Rows from block 5 of a small self-supervised image encoder, named by matrix and row number. Rows with one number belong to one neuron. Each number is 128 + 32 x the weight over its row's rms, rounded and kept within 0 to 255. All counts start at 0.
After each neuron's rows are labels from the 100 images, of 14976, where the neuron reaches its highest value: "patch colour" is the nearest of a few named colours to the mean colour under the peak. Only what is clearly more common there than usual is listed. The data: capsule endoscopy frames (Kvasir-Capsule).
# fc1: MLP up (model.blocks.5.mlp.fc1.weight, 768x192), inputs 0-95
# fc2: MLP down (model.blocks.5.mlp.fc2.weight, 192x768, transposed), outputs 0-95

fc1.550 [141 151 137 114  93  96 105 140 118 130 108 115  77 143 123 149 117 108 171  71 135 107 199 130 125 126  72 100 117 110 171 124 105 103  86 169 171 158 201 146 140 156 107 135 116 153  91  55 110 126 130 122 112 176 142  81 115 139  95  95 119 174 122  84 131 153 137 135 100 155 120  96 142 148 175 148 137 180 144 145  90 122  97  82 159 160  76 161 132 119 141 165 104 181 111 120]
fc2.550 [104 114 143 131  99  96 148 122 118 174 166 130 135 171 156 200  71  78 114 128 131 143 121 166  97 129 155 114 128 177  87 159 101 132 150 117 114 113 107  98 147  95 149 157  89 177 184 131 146 162  74 137 185 138 102  68 167 122 142 147 194  62 100 184 111 137 144 111 151 114 162  88 116 113 180  75 105  73 146  95 170 114 163  83  92 152 185 169 199 104 147 149 153  61 124 165]
patch colour: grey

fc1.688 [120 126 166 124 110 176 126 131 121  89 139 129 110  89 116 174 150 115  86 144  96 186 128 135 133 154 151 127 107 123  75 130 103  90  81 102 154  77 137 120 120 173  91  66 128 140 112 155 116 132 138 135 137 118 131 123 127  78 141 107 108 188 156  90 129 128 163 104 161 123 152 129 193 120  94 118 135  93 143 157 114 185  99 190  89  76 123 148 130 144  77 105 154 163 121  78]
fc2.688 [105  94 133  82 120 153  95 103 151 126  73 156 146 167 150 136 107  92 129 126 125 121 121 146 131 105 134  91 125 189 131  87 138 127  94  64  85 162 136 132  95 130 117 136 150 145 127 168 182  49  88 162 176 136  83 175  56  55 196 106 124 108 129  90 101 135  54  82 150 138 124 125 105 160 164 180 171 134 186 142 163 111 153 107 172 159 142  96 140 195 129 155 133 102  95 111]
patch colour: orange

fc1.167 [ 85 139  87  66 102 151 114  89 128 185 175 137 132 146 129 141 168 174 145 125 140 127 161 129 103 153 136 129 125 141 128  74 156 170 184  95  99 109 104 108 138 128  93 118 126 192 129 109 200 147 125 161 164 163 222 108 129 159 149 118 114  82 110 149  87 158 149 119 141 139 144 163 157 147 150  97  85 138 138 111 100 133 152  83 120 137 134 131 131 137 129 151 141 115 119 120]
fc2.167 [154 157 127  81 148 140 112 164 148 161 150 112 146 192 136  98 125 100 107 189  99 132 169  88 111  93 160  81 156 114 134 128  68 136  99  57 136 102 204 112  97 150 143 139 107 147  95 127 139 167 119  98 122 100 150  99  53 152 150 154 119 210 135 136  83 110 138  86 143  99 152 110 104 128 139 126  81 160 161 143  69  76 117 128 131 183 141 125  87 125  82 125  91  74 175 139]
patch colour: black

fc1.673 [164  77  69 140 164 129 159 123 115 138 154 134 186 129 130 167  68 112 140 129 124 139 163 149 153 157 165 186 104 154 178 138 114 120 147  77 192 149 116 147 140 104 165 108 156 211 127 103 135 133 172 109 157 117  96 135 124 113  79 147 164 116 106 128 145 104  74  78 202 130 144 137 100 111  69 120 153 125  77  81 120 142  94 131 101 122  95 152 115 117  55 149 133 160 140 118]
fc2.673 [113 145 137  86 123 112 162  93 146 201 146 130  68 100 126 119 156  92 119 117  85 125 196  90 123  99 132 122 175 134 145 138  88 137 181 137 111 108 153  62 121 133 109 138  65 128  98 173 112  98 143 138 100 144 147 108 117 169 102 120  68 150 162 147 148 186 104 173 142 112 163 128 132 136 119  59 137 178 138 154 129 148 151 107 137 159 113 102  79 140  78 137 142 159 134 106]
patch colour: pink

fc1.188 [134 187 123 146 138 160 160 118 142 109 100 166 132 161 120 141 117 157 158 156 145 130  92  80  91  74 146  86 135 149 120 201 138  82 203 110 148 127 161  95 137 120  95  97 132 136 126 173 115 144 109 114 160 155  92 103 127 148  50 173 126 134 119 132 126 145 143 181 153 145 139  70  89 164  89  69 145 105 158 116  75 180  78 111 113 180 112 161  91  65 121 163 102 134 115 150]
fc2.188 [137 128  71 197 134 134 147 151 132 122 105 142 102 192 113 135 133 132 122 106 116 113 157 138  77  58  70 141 107 133  78  95 133 118 129 151 129  99 198 123 148 163 111 167 149 103 164  39 162  85 160 124 160 162 150 109 107 122 166 133  96 164  90 127 102 133 145 127 135 108 151  79 102  92  42 131 179  93 126 121 159 163 135 203 169 210  95 124 101 139 150  66 115 144 124 123]
patch colour: black

fc1.757 [160 112 134 151  38 107 108  77 136 119 164 103 108 143  89 100 106 128 108 109 143  94 101  91 135  83 139 143 109  90 138 112 124 174 138 175 156 174 191 131 100  74 107 197 115  89 125  59 107 133 111  90 128 102 172 107 169 131 137 105  67 135 157 149 122 134 152 120 127 102 143 126 123 177 155 121 114 156 154 111 167 145 111 134 170  86 151 167 132 124 144 111  82 155 107 143]
fc2.757 [128 176 148 182 114  72 129 120 162  80 146 114 173  89 107 113 117 119 123 141 163 120 143 148 107  89 105  86 156 121  48 141 113  75 104  69 136 146 136 160 136 151 164 155 161  93 127 162 177 142  70  91 142 162  71 126  74  95  59 140 128 168 153 135 169 131 137 100 141 167 107 133 121 138 149 127  90  81 103 144 149 146 121  98 131 155 144 130 151 117 170 120 122 163 143 137]
patch colour: grey

fc1.198 [114 132  90 133 123 186 136  89 115 177 175  73 136 154 112  47 163 104 112  87 113 107  95 178 139 107 103 118 138 138 174 100  73 105 147 128 153 122 111 103 124 119  38 102  54 148  95 124 127  97 119 167 135  65 101 112 114 150 164 164 137  84 146 128 124 182 166  88 181 140 129 114 111  74 151 115 106 116 145 149 137 189 161 103 139 140 125  95 184 170 134 232 151 146  92 143]
fc2.198 [137 100  99 143 187 146 134 136 133  93  88 175 142 121 144 108 110 127 104  89 133 105  97  79 140  89 175 112 123 134 130 147 128  91  62 199  74 134 123  52 148 123  91 150  92 159 102 137 160  93 141 102 122 171 124  96 118 143 106 102 104 178 130 101 133 134  50 109 164 153 167  88 174 132 127 121 174 157 124 188 198 103  92 123 136 120 100 110  96 129 169 106 123  73 122 158]
patch colour: pink

fc1.283 [140 119 155 107  92 113 151 120 157 125 125 122  65 182 158  95  61 122 152 126  79 139 126 120 140 136 142 151 101 119  99 127  96 183 154 121 147 118 134 121 158 142 142 144 181 153 154  83  95  93 186 117 119  81  96  99 153 132 160 119 121 239  84 118 151  67  83 129 149 121 122 153 110  80 101 151  95 172 107 126  87 132 162 119  94 177  82 123 139 132  97 170 148 134 125 148]
fc2.283 [137 112 162  91  84  67  97 134 111 180 144  81 204 151 122 126 135 175  69 148 115 147 104 120 122 162 105 163 193 176 161  88 153  53 154 150  92 187 111 134 123  98 130 110 110  78 107  72 143 103 112 142 130 142 125  95 143 143  75 105  86 105 126 148 128 169 139 145 109 162 128  66 129 109 145  77 103 143 132 166 213 144 123 158 141 104  98 167 135 148 121  59 150 163 152  62]
patch colour: orange

fc1.48 [146 111 151  83 141 109 169 219 110 124 133 125  91 153 101 125 142 116 117 108  93 141 150 161 134 133 132 158 106 119 139  93 128 108 121 118 100 160  97 173 165 107  76  41 113  88 102 196 108 159 125 136 109 156 184 167 169 144 152 148 189 116 113 135 123  83 111 124  98 113 164 105  89  76 155 167 121 122 139  81 138 155 117 147 171 127  57 149 131 133 125 121 213  88 112 122]
fc2.48 [132 162 150 120  89 123 104 109 112  84 120 130 139  81 137 135 175 115  95 176 106 129 103 125 176  99 132 162 147 117 172  69 131  97 114 144 123 165 142 167 158 162 118  91 109 147 137 160 125 124 160 132  95 130 145  81 123 165 149 166 134 112 159  86 145 107 170  78  92  90 125 152 153 161 132 151 157 100  74 107 135  65 119  99 109 178 159 121 111 110 159 195 135 183  89 156]
patch colour: black; grey

fc1.320 [121 148 103 140 138 190 152 148  63 179 146 135 108 115 129 154 168  77 165  69 105 122  98 164 116 149 156 173 120 195  30 134 158 120 103  71 132 128 148 149 155 191 145 174 122 153 128 112 121 134 119 177 100  91 114 121 130 158 170 152 108 151  75 104  94 137 198 139 137 137 183 149 111 112 131 116 130 147 123 132 188 135 151 136 125 191  90 100 113 113 171 139 180 179 102 122]
fc2.320 [ 94 108 137 140 134 112  98 188 156 117 139 118  93 159 134 182 133 122 116 145 105 172 109 129 143 166 116 141 141 136 168  72 119 130 116 159 163 143  84  61 146 139  55 155 110 143 132 118 116 143 205 104 181 232 135  87 108 116 154 113 151  93 110 149 155 174 137 106 136  99  66 117  93 145 114 184 191 117 172 141 132 124 148 125  93 118 110  71 166 131 150  68 131  93  87 108]
patch colour: black

fc1.378 [114 128 104 119 176  95  81 105  93 137  79 123 201 131  92 125 133 128 197 151 116 158 135  94 155 103 154 143  46 168 107 185  88 120  93 149 187 120 127 164 162 142  90 164 132 133 107 139 137 182 152 145 153 119 111 132  95  68 131 128 154  78 152 169 151 141 113  92 134 128  98 138  80 103 105 144 126 135 179 101 134 103 107 148 135 175 101 180 155 152 118 179 139  83 163  82]
fc2.378 [139 118 124  76 130  99 165 118 139 216 139 113  82 107 103 191 153 136 106 112 118 123 159 199 150 179 114 163 102 135 132 124 137 135 130  81 130 121 184  80  81 114  98 125  58 148 196 119 127 108 158 108 116 134 137 104  97 110 135 151 167 117 129 158 127 165  71 158 151 166 151  99 157  88 123  90 165 130 114  92 171 169 161  87 156 139 104 113  93 128 171 155 127 109  94 123]
patch colour: pink