From a checkpoint of a small self-supervised image encoder.
Data: 42238 training examples, 17.6 epochs.
Rows from block 6 of a small self-supervised image encoder, named by matrix and row number. Rows with one number belong to one neuron. Each number is 500 + 40 x the weight over its row's rms, rounded and kept within 0 to 999. All counts start at 0. Numbers have three digits each.
After each neuron's rows are labels from the 100 images, of 14976, where the neuron reaches its highest value: "top examples" is what is common among them. Only what is clearly more common there than usual is listed. The data: capsule endoscopy frames (Kvasir-Capsule). In brackets: how many of the 100.
# fc1: MLP up (model.blocks.6.mlp.fc1.weight, 1536x384), inputs 0-127
# fc2: MLP down (model.blocks.6.mlp.fc2.weight, 384x1536, transposed), outputs 0-127

fc1.644:439477503463450605520528550534466593492483559409445444491508609495474502544464578490530464576469464511495420508529518500539467574444465557408509501544496466509503492562476486507530438500478517467517449589561507490469473535502479541506507493546570489484529474420532498531449514505512547510504475539502518475490478486458437494436554518468522481510525528472520550485454512518508459553518
fc2.644:553562484524539422443474489502570436478432497492449472477446434502561531500510510485541504538530522482455524466524539445475509518502512501498479493492540532501498486479460552495543439494415522524467525433494505489497499458543522445467451509503488507480564524479489478476520562502474512490484475454527505580555492574555506457561564503455427504528472501620543553530544477519559552497474
top examples: finding: ileocecal valve (27)

fc1.652:529443549412543501443468531477543449532503453510509531544528452451555497506495465495498496531490435506461481478443452481543496556457516427501424439461505488483458556514496450559555500508537583563486450504549486479567435487527529515488502542511473534420496522483432441521600497525470431438545500416525427431581500472521516522441466549486502452476475553574497546509497452566537425453521
fc2.652:486541494470478522476553455471502461426471476477612409393531446532464496447440414533473498494507538500477523535540511573536475460545538614503544507589528481418555509573529524448525485542474461507529504520486482440600480457445479511484527499496504470535503426531542515485467495502567489518499496417526480534497453515473427545481437480506553570579444459462557517517535535432458459525444
top examples: finding: blood fresh (39)

fc1.30:546466527554500468452518528450518427531517511591492530595536518449526544480552489528534417495457528504574493600477505548496509480550414511495486463590537543561454519464477439502466500506497470486488473418463512520530490471485494555474523452473418543443511484467435475524544503511592541509434520511437509486466430527494475433509573550510466484481637466575506527528535505496556465514544
fc2.30:537508551474549492402530471529451550475433543425547480566421440521503456485464465545513555513488457519529477496510439564478550554507530501498465524489431490498521520517432535537520464550498501536510500451586551487415484505503449477507441495473475491582510491482519523435488579505458510502569474574493457553589472480513491466549545473531477484492517520481503528507477473560458516514506
top examples: finding: blood fresh (39)

fc1.219:492524534530443497521519580451435521499471526494425458455535479522476524445492515542428485496509509467492497586566522437554534436495478520483546544436472586475455453414556439461476486488491543452477491521472495554492508489458482414460596579521480442487460441503506489531528546513516503434526419480526475539546602494493478560540468544542438536525545526493553460480484452389480537418471
fc2.219:485485583531430510476557521510537458548436556474585570477472510498580525470534530573528465485490445461539513572499462492437564531565510444461520582399452479552464499532553493518530496471540552533446566532440509476536444508570539491444501550515503455502492503503595547525464491521509573537618500471424498463484497458456436503477534512489507536521543501520499527462473499444473492474516
top examples: finding: ileocecal valve (60); finding: reduced mucosal view (38)

fc1.555:596441469513449456492524443560471442506511529505529463511463438521521559495469535545474483510515473507527520501505432403465470588528542493459502514487507479527511525526439522500481539523552554519514494443579514493478510506559553435553438518514500465543439449488543543458469530473542503547479535443505528426503492529571516492471423456488525548545519532575490493476482484404508580461539
fc2.555:436546578489470477496481471440466533465514533506499489444504443586455511495562407495456534493513486491462472495461499529501595492465525447456534516511547430528443477455583574542533506478541558504444446540497490484509585477488564530495526534582463558542525496545516463493575432510500477409464522553429489481469427491471490488536508481495526389476415464490435494460450447588489508495492
top examples: finding: reduced mucosal view (26)

fc1.485:468536504518497480498522492484525495489476520530482540456509513491501564546542486441502423445507466499575445545491538455507580488485432483507512498526521466550540479416459460564526459474507375474567425433566534543397527475526559553472532521523562521525524504525470471478513470466479487453468460481454539519519526464506503482501545504478485514447533511453507435458493488528463435504536
fc2.485:550474463484505596644541440538466532562489532476524510525477405467554496480525520502533512447418495495463520449486467476496458480545535477507546546513548537538485479509506542493509534480483521497448474529479444463507501468523531451379527581461509505477477494429529574506534460567451550454543541552461454493537523509511531530504528503482500565526499563462523427459436538442545571486582
top examples: finding: angiectasia (33)

fc1.56:486494503435535480474504514433458486525488514451533464562406514457508518583498470453543521522456508437500433553527496571590520572559511499425456533536451478420497530521466439527466496492490494419499511478487461539462474482458506547491512486505522512515514539514493523492494494524546559507542614488566411452469458463488502494478560478461568539521505508586554537479532473490522496435471
fc2.56:497496453557502540513527501539490418483566531522523487450464515594479516450455537505571478524516585487462581548530452539460555504515542503528451444527508443591530478546492476481526489465513498486520526493509561426521459533536469523449487489492445479505531476519519476519507552507498520481452493434500533514510500521505416607427505477503409423437471462488535471535450448428534514554497
top examples: finding: ileocecal valve (60)

fc1.718:565508474473444515556540409490502521557455628494533444540522544421549536465508461507498497517545498442558464483484499560557551491501523508481495510463395536572433526470453483547504504514598459472523434452499400514455428537499523505472534501486514465472505437445507495503526507524505463515528497501415579516494491445492498558475603538463473538469455456504487500544523470528539515458493
fc2.718:442532526504453439466487520433526432518471408524497548524520451468513528488516575592494485468474440592419468548475512518486521562508544527538523451485525475483509513531498493493496463454455483611499486500490491425546539425474452517494558522544527471416512493489606433511502479590417464488515522432502518539552500509430523469493515534536571525514544532485476509425480550563518461593512
top examples: finding: angiectasia (26)

fc1.593:470490437484458493576503581495513543565547543441480483487501464512520458529567543533476544502535494447551590497457549548445472552443541493440553516567495419456502456494542502481494593512541500504548497546476562465512561508459517578580439513477465503497510476460454548511518485567540512528438485493466376568501471507405482525550481474487559415458479462498538498517521523436399452452461
fc2.593:439495615529475561604472534544463552506415468588528485478459510485477504560483493439509493472558485498395485452467537551474483493511515557484490494479468502498529599501538498536453453439437531508526467475479523526487546475480507468450563455464449461483443582561463538476506491620515477494481510461488491480496496484437401471527514484546457491526516524529487525428473486490502480538479
top examples: finding: pylorus (47)

fc1.532:459553469533545532513515496534585569502478534537462470578541501555544517509492490496460604531491482443518579484457465469523541546499514542461472542459498522471499604477504556555483504467496483591457476449440472514412470515473500491514538472464483442539519481476506498520477515462617481479555521509399519465486493513475450493587490451461482545439507567531450459521530530522547508562530
fc2.532:452494434498568470503458495488431468545476549531480557516481495522484543476498497498476534453529547469454481451570454598517444483525517450515509511450502528486491454420499521483530554475530552466517489482536486483503503524470540479474504549490473536502485465506490503446586528483474550443487570518493477434559533575465616484460544525482522591502478505548475428499472552541517537506477
top examples: finding: pylorus (29)

fc1.13:458591437519503525567574519561470481465424525470496462515433487472446572484548501498441538484499492518478515486471506451464587599494446487487526532527456426456488547590521451518558464456513545540464480531602484480527504551489469432453483472535502504446516554420527462538496496472508474457546536515529462477549500493564489519450480455470511462472538545456539487474517503556474488550530
fc2.13:439525369455531542514501509454483494537538540475495525550573482516454503494474525484495400478498512476518536512446504547511496534583574509491473564474415538536526441455451596482476477532583498521514537498455442512506531463491405557475459507506490504544567550586564516499492468515522518523500567477470533398479501531501489511470453480559500495523540466563488547521514573448422521520557
top examples: finding: ileocecal valve (25)

fc1.458:432478549454483545524442502544554641464508468433508455387481519486500495493535568447530544477499489551570520507487607508455501453497530508456515492423488520466473495435427481500459504477462413513444431406564476476528490479452550451389511512538457470499501486448558553524535572514472388426509515553511503478503445475426484503498490518488489484470508517412521466474549529430490409451454
fc2.458:485583480483464531469538449504558462485514483474539487576476453533486474467479449496562559426471407500522429482500516558503552522519518472506500486486486431519515513571473474551464479512453516505482532531457546487542504548475449481559571505555555506539505549530526491545532523493494503441530520514510501475533451500422515525525489454565539497508539441540537517471551483518493477517532
top examples: finding: pylorus (35)

fc1.713:520500493530489463536484576505419519545520546546543460534465483529481526461495467515449491494489462455494541499509484482590420496459467444500567502462563474495485451452518479538455475516537554470552474503517479484505507458522456508514435493527478532473507519461427466471460435471530573440458446553464474577555449484497572528551489548442449484477477505500542542498532440490460487479527
fc2.713:494522541422498561464513510535523493561517516509458459481417471507512459480560490513562517469481492492503467502522529501505582545534487535517504523430471586487502531530543539513463459499398509486475583506454502534472527493477446518490504509488518452481510517482594472526491508489409568525448520505450560479539554472490513498518490536538511534470546455485555550527461562518526443524483
top examples: finding: reduced mucosal view (30)

fc1.638:467460530528542514527532504488466508484486505475591500491476451567487428445497520473536547501494589424527588491456500556555531487489498476501514495516414555446528555521448413495521465451421504490518458411455488526445533498486517505553487412547563495451532589494540472525479495463504486501485499522552507535507406471488522539483444513567457511517443481542456530521542509597481511526476
fc2.638:538532497445582512560481494495474519487446517534454505514525548499513488509496458499545470431525444554521439461514454579530590502512545466517502555565495467515518432486527499470458538569465442507495559540464487535526508478548517426516505513491444489544475432552510523434450479506534487571490455557573414547507487414464549513506547479508525489436510522577531510548484539502531532508464
top examples: finding: ulcer (42)

fc1.130:450499511513502554514462445520541477487484507504521452552496541495467500607518507517488503488494557437510459528472524537513458520473462552436561447571467442503484502602505510503515541433472574500520439501541443455545514555471522514546389524509514473453473577503498519497436531444490455508472513489499519519512391473519466508453461434491489503525450482573543464468487460469456515553469
fc2.130:483504475470475486517465542465482485557528509455474483529476397532525493478434498508544488478524460565414507489513527488511579520531508498468482468474450474506497491512525489487501473433426471465453515530488518478463534477534504500445476527519593538499520456503498472439515554533474487486543461544608529499524550532376455523506564496484501475530523472482509551516511504466490484396521
top examples: finding: ileocecal valve (33)

fc1.262:498517515519542528448506530437456521466493462507494462503460470499455525459454472493503430513503565545448621488472511466516455476472488542510530436441544514482539547537510487459490457435443533546535503507474481541548459504481478502490536529521561447497476619514513486509499465480476530481492580489582485529604444559495505542478528520517500549533527469532501539557551523506521485479520
fc2.262:558494463531503507577592447519518483561460586546514549525559479416529494430479540482465468465489493480537533493523413573484507507525578463546454536486463488480457515419499510491516503467524541442486611538555487479512496541571483479526496457454532465534516597513511473427503489513508483512505497494471500561456480439508506515450537459436528454451462501532433557555458553492462574509516
top examples: finding: ulcer (30)