Rows from block 4 of a small self-supervised image encoder, named by matrix and row number. Rows with one number belong to one neuron. Each number is 500 + 25 x the weight over its row's rms, rounded and kept within 0 to 999. All counts start at 0. Numbers have three digits each.
Before each neuron's rows are labels from the 100 images, of 14976, where the neuron reaches its highest value: "top examples" is what is common among them. Only what is clearly more common there than usual is listed. The data: capsule endoscopy frames (Kvasir-Capsule).
# fc1: MLP up (model.blocks.4.mlp.fc1.weight, 768x192), inputs 0-63
# fc2: MLP down (model.blocks.4.mlp.fc2.weight, 192x768, transposed), outputs 0-63

top examples: finding: ileocecal valve
fc1.425:523473545484475524507501475531474441509459498517523460466504498455476562534507535484513486502520492504519538517490480501493496506501472495530462495530481463506495497510494502516499483457481509
fc2.425:488478477525498488478472515529524540502478477526495519500493505527553497472483480506493505485526470471467467514477515514475512500478465506468513521455532480466470447547531536486507543525478498

top examples: finding: pylorus
fc1.426:492493511500496493461505565502526491492503484538515490527523516496519500506532464490516515474528505544556509490547474520533500487525507471483553425477488497501524521457492547493515498518517481
fc2.426:518486512491478502495489492476513529484491511452488520462513504473524469498512488488485468457500527477462486537514514497501500526497504445500479498508485532503490505512503469570494443463471501

top examples: finding: foreign body
fc1.185:526480476491486500489539541505521531485489499497476472531476521521516484504559547492472500510530477525497509494479475465498514465494471465484481455537470496549482511489512513485474522527467470
fc2.185:518493518497466476532477477512480478528547469535508539490521494487456486495538475483471512503490551479524477434490507534527455527471504508498527487501518516470497498488513518523493515475517518

top examples: finding: pylorus
fc1.75:467476464470507522497482465514496492506524500466513519534497549485470507506496467538485482497497553524451512523524513551553544460487494513505538492510466489476536539515548488477495509535494463
fc2.75:510506482474469500553519506497512481493490475516483507463468496501525498510484521469519497549537530513475560466477506440480520516522525496475502489470520484474520470505509516479497519521484548

top examples: finding: ileocecal valve
fc1.124:452499489508481519528505494509485492499492466514505499494553467522517483549493495461516527514479503541526547558456439524524517529528507510477505473463488500533462501465484471516483466471505507
fc2.124:486518489478548511488556522462511495485470475522508501523474518512516529507471492511488495524485506513507477495531522509513481486501496466494476499532475495475487477545493520478509498527456468

top examples: finding: foreign body; finding: lymphangiectasia
fc1.1:501471523487484510520527480527505498526519537481466500460513490508505514500519499479516506530492529498478491509476475484511482461536488510481434554486476496519492491479509524500492479495546478
fc2.1:485479505492540503471482464503507502497520518482480488523521509494503498480476502526458476482487496495498483521497512475512453498511499497479515432465530475517510499505462532479533542548473488

top examples: finding: angiectasia
fc1.522:465461502506475568542509519546525475525499495500524515510527476447492557475521463499512535532475528487487504549508518510444540493509483499479530498471488490485494482491493517514471483527495500
fc2.522:525519501484519463498533516479476486492489490502499515470492512509489509514499503532513450495493482548490466532486528531533483519537523524487497505506488558508505489523515468491507555478501458

top examples: finding: reduced mucosal view
fc1.161:498512529479472517515534536467492524507529496537530485478477479489506553499503541461492485526500479462475518484565480495437538457486476501496494495497449452512517479461535494500532478510512560
fc2.161:473521467493552490468455513529558519560480444502509485481513502524475473500475453521467489531517525496497489518481539508538485498500536509501556488533494523515453508542492481512500535524514497

top examples: finding: reduced mucosal view; finding: ileocecal valve
fc1.601:512502519534491495546495497472522508484486519495516493523475483525453486484510478488463495534508484494453462472478508492508504501477523539485509491497499528500508494544539492539518480492529516
fc2.601:534479501472495515490506468490498522506506504485484512429520519501495476494510471477529514510518523513527519497498460470508469494490527476521531493473500503494505521486481475485481531471501497

top examples: finding: reduced mucosal view; finding: ileocecal valve
fc1.392:501439512515473495472507527484536543467501528485493471525490541516493448503464505476486484517479526514539484485473505489544493484503470506538543485533499541496507534506533516531536508558461455
fc2.392:527498514488502527519489484474483504492453486475548487514501499499472494531474508526476494501549483469489465479539497519507497467460493482488517465515501490501483500535515551498536497442490502

top examples: finding: ileocecal valve
fc1.574:511491510476498498515534496510453503541500531531471481462473486514460522543540464495494506511520520545466493561517482499535521509527489521470483523493477447491488501524495552519525510507475484
fc2.574:512509510495522517552507496507523455509466523485432505504550480500486466471505492461556478455493530474533489507537504484467504503492523488475485519468537499507498471535488520473494491536485504

top examples: finding: reduced mucosal view
fc1.654:523478487517531487491518508522472493522476500479532490531499529512494551475486519503454507509496497516513522462463544502473502493520466537550478499525510488500533529509501483550495529469504525
fc2.654:512483489501464521434459557491499494530473461540500540452496537527497471527552488523536507534470520473509514476553495514490501549479509489493503485481464485476455537465495548516523455481511491

top examples: finding: reduced mucosal view
fc1.705:510518554497508513512541477460492497502521474529503504506502504472512539491488524470517461524459444521493475518552508494486459479455481483512512485508512500497487521469502528508470486543480522
fc2.705:503518483510472504486503470535508508499455504523545504476514483541501502547536460554485520500521527520462524534497548521504506510478526533514503493531518504488484484531483531469456486528486479

top examples: finding: pylorus
fc1.599:468538476487510524499515493486492499458484462484466532470468514538511480483508513529545487500525527526468529509569491495512512488474479520503489486533473470469498498534525519506487511503501495
fc2.599:482499476476515437534483510491505500472538545500496467533458492518522498473470512488479517492539534532515504495484534515492521500459546448511487519495523484525508451485500476501497510533520536

top examples: finding: pylorus
fc1.33:523499533479510497526513498496491466516485498493494497479504496475517533452489537548463507477484483516492497498474505502497488572498480499506508538521517525539499536495512530427548508476516514
fc2.33:497493479478479488487495480507530488496532524486516481536493501493489492539485523487528507510497484514501475467508493555533546488532533486513498471506489485508473436488481502490495517506528507

top examples: finding: pylorus
fc1.603:484457490481496498529510502479474483535502495530508506491503510477497491481495491488480486544455479505525536515474495458476474508478499527502489490512515504486506504483543496453489467494500507
fc2.603:496505476489498479520488539488503519470518463488485491502474510530493505568522482473458546497538494512475494482494460501511566467481534505524490485537547542505504491523469482498497505526455521

top examples: finding: ileocecal valve
fc1.318:517492484491468466486501503503487493507501482479551461508514514447492492489501496529536496492495484520524528475493521497483470483457459498530505546524485491437479536520500502473504474515490502
fc2.318:514481523570517493514496488509541532511485498525499527506503510520521524483467499496555544512520544517524464499501471539484524512509499504489429516496509507509511475477500490548492521430505475

top examples: finding: pylorus
fc1.380:546492545487554533487522498480525482484524476499453472542467468513561486513466537474476473543476542508482510516518471481501505523507529518537463522504534464503503538499514453505492495541550517
fc2.380:502456507469449507493486515542502487495487501492548466486444488508464471512538492530508519504463484479536516502506461477499466489512533500494486506493454509469495488461508482446536482501502544

top examples: finding: blood fresh; finding: ileocecal valve
fc1.766:536508468482469462501492520488505481499544495481498553479500492511496514518538504535505504472483514509550467509519471515501467517458544506489516495447537479480490491513497489513545479488458503
fc2.766:515507495490487512541460532475510451493517508490485501474531489531453530504471487459521463542525499493497461517509480502496483480498546535547470483493477507511502477518503497475486504499483515

top examples: finding: pylorus
fc1.536:495501493506486492491485495501468504493488487529527521499505557473500505491493480467482530501494477522485513562484475516543549460470494493529498466483501536479522469503527518516490527517497502
fc2.536:490476490494527546521478513514524530496513509538506503536494485457499492496508484472478488484498490493511490453520528503516557549487571494531540478557473463525517504516579468504472500478490510

top examples: finding: lymphangiectasia
fc1.137:558461490468483484463536491463490483500531437540495532469505498495508516532520513456470495490476512501468493484533448499522480490532517508463487524508472497547425456455514513525531498524499528
fc2.137:505495536535517495458449493528506517498515537439490467477503517529498526481484495528499485522534478506488508488455505508509487482470475527528463432519500477515508488494469470472500513513505461

top examples: finding: reduced mucosal view; finding: ileocecal valve
fc1.322:520493443499524505501481557500510454478518514487562485527494485491472537491472458475493495554499524547510464487480497501473478513466522510553527503548501523487489518553484525531433518487487508
fc2.322:497529493498471489472555495501485518455456563467541483497505494480504472506541501518550484527494478475525524490479538485548499500520478471487536500487484433480487504464522505487497497501453488

top examples: finding: pylorus
fc1.23:513500480486511512517500523501530459479530499524482542527507508492477482518498449534507497516528495484474515498470462534530527486462513510509490479478511483498454500502500497471491513488508491
fc2.23:551512500460510482490519488517466475466521526503464505482469498490490471497473502545501488509516504485456490497507511561524524516498499472497502479526518524503483525527527491502490483492503502

top examples: finding: reduced mucosal view
fc1.645:495448521480471471499525519445517508472468471518487521486552511477455486514540501504533482498561548548502503499485511532503489479498477512563510533525469492489532514485444460510493491522459536
fc2.645:460528482506494507510498477496454490509484490498507483517496474539568501510482503481495557469443482496512475493514510539476506489492493468476477487527531509480496473505547514523509496444515498

top examples: finding: ileocecal valve
fc1.13:479480471495501478501486449483506487523500495481507519484516551545491462516529540498495548472522517551488531520498493441502499502464477498486483488476524535498480564505542528480513526479526470
fc2.13:484509503489503503499445514540438527490521498462450525470500500519503559469461463494487500494518519524477458537462498486512487472548508490470493530529495492462495457475500553527485509491531493

top examples: finding: foreign body
fc1.753:507470516499501485499481473504493470517490492538456508498475529490512499491527483495507533472492494541480532524486448508516481511549520468505494481522516480473527489482504512501453468507511488
fc2.753:510491483461501484493511499493536489517494484552537478483486499483513499476482554496488496537498518501526509481474519504556496522482549469511502463477467473488478541468474541455550521500470482

top examples: finding: reduced mucosal view
fc1.130:532505530511504507542529492507495513495507496535522483452501476505504528494507503463504550470453494490513524517534500541459531457482482497513504505551488521505539527491532468478475471539505538
fc2.130:481500461507513540445496502481543510502517474554516520502536501554477457505491491533468476513520490494506460503475524493533478517504531522486539485501486506502487469499475498531490537515440498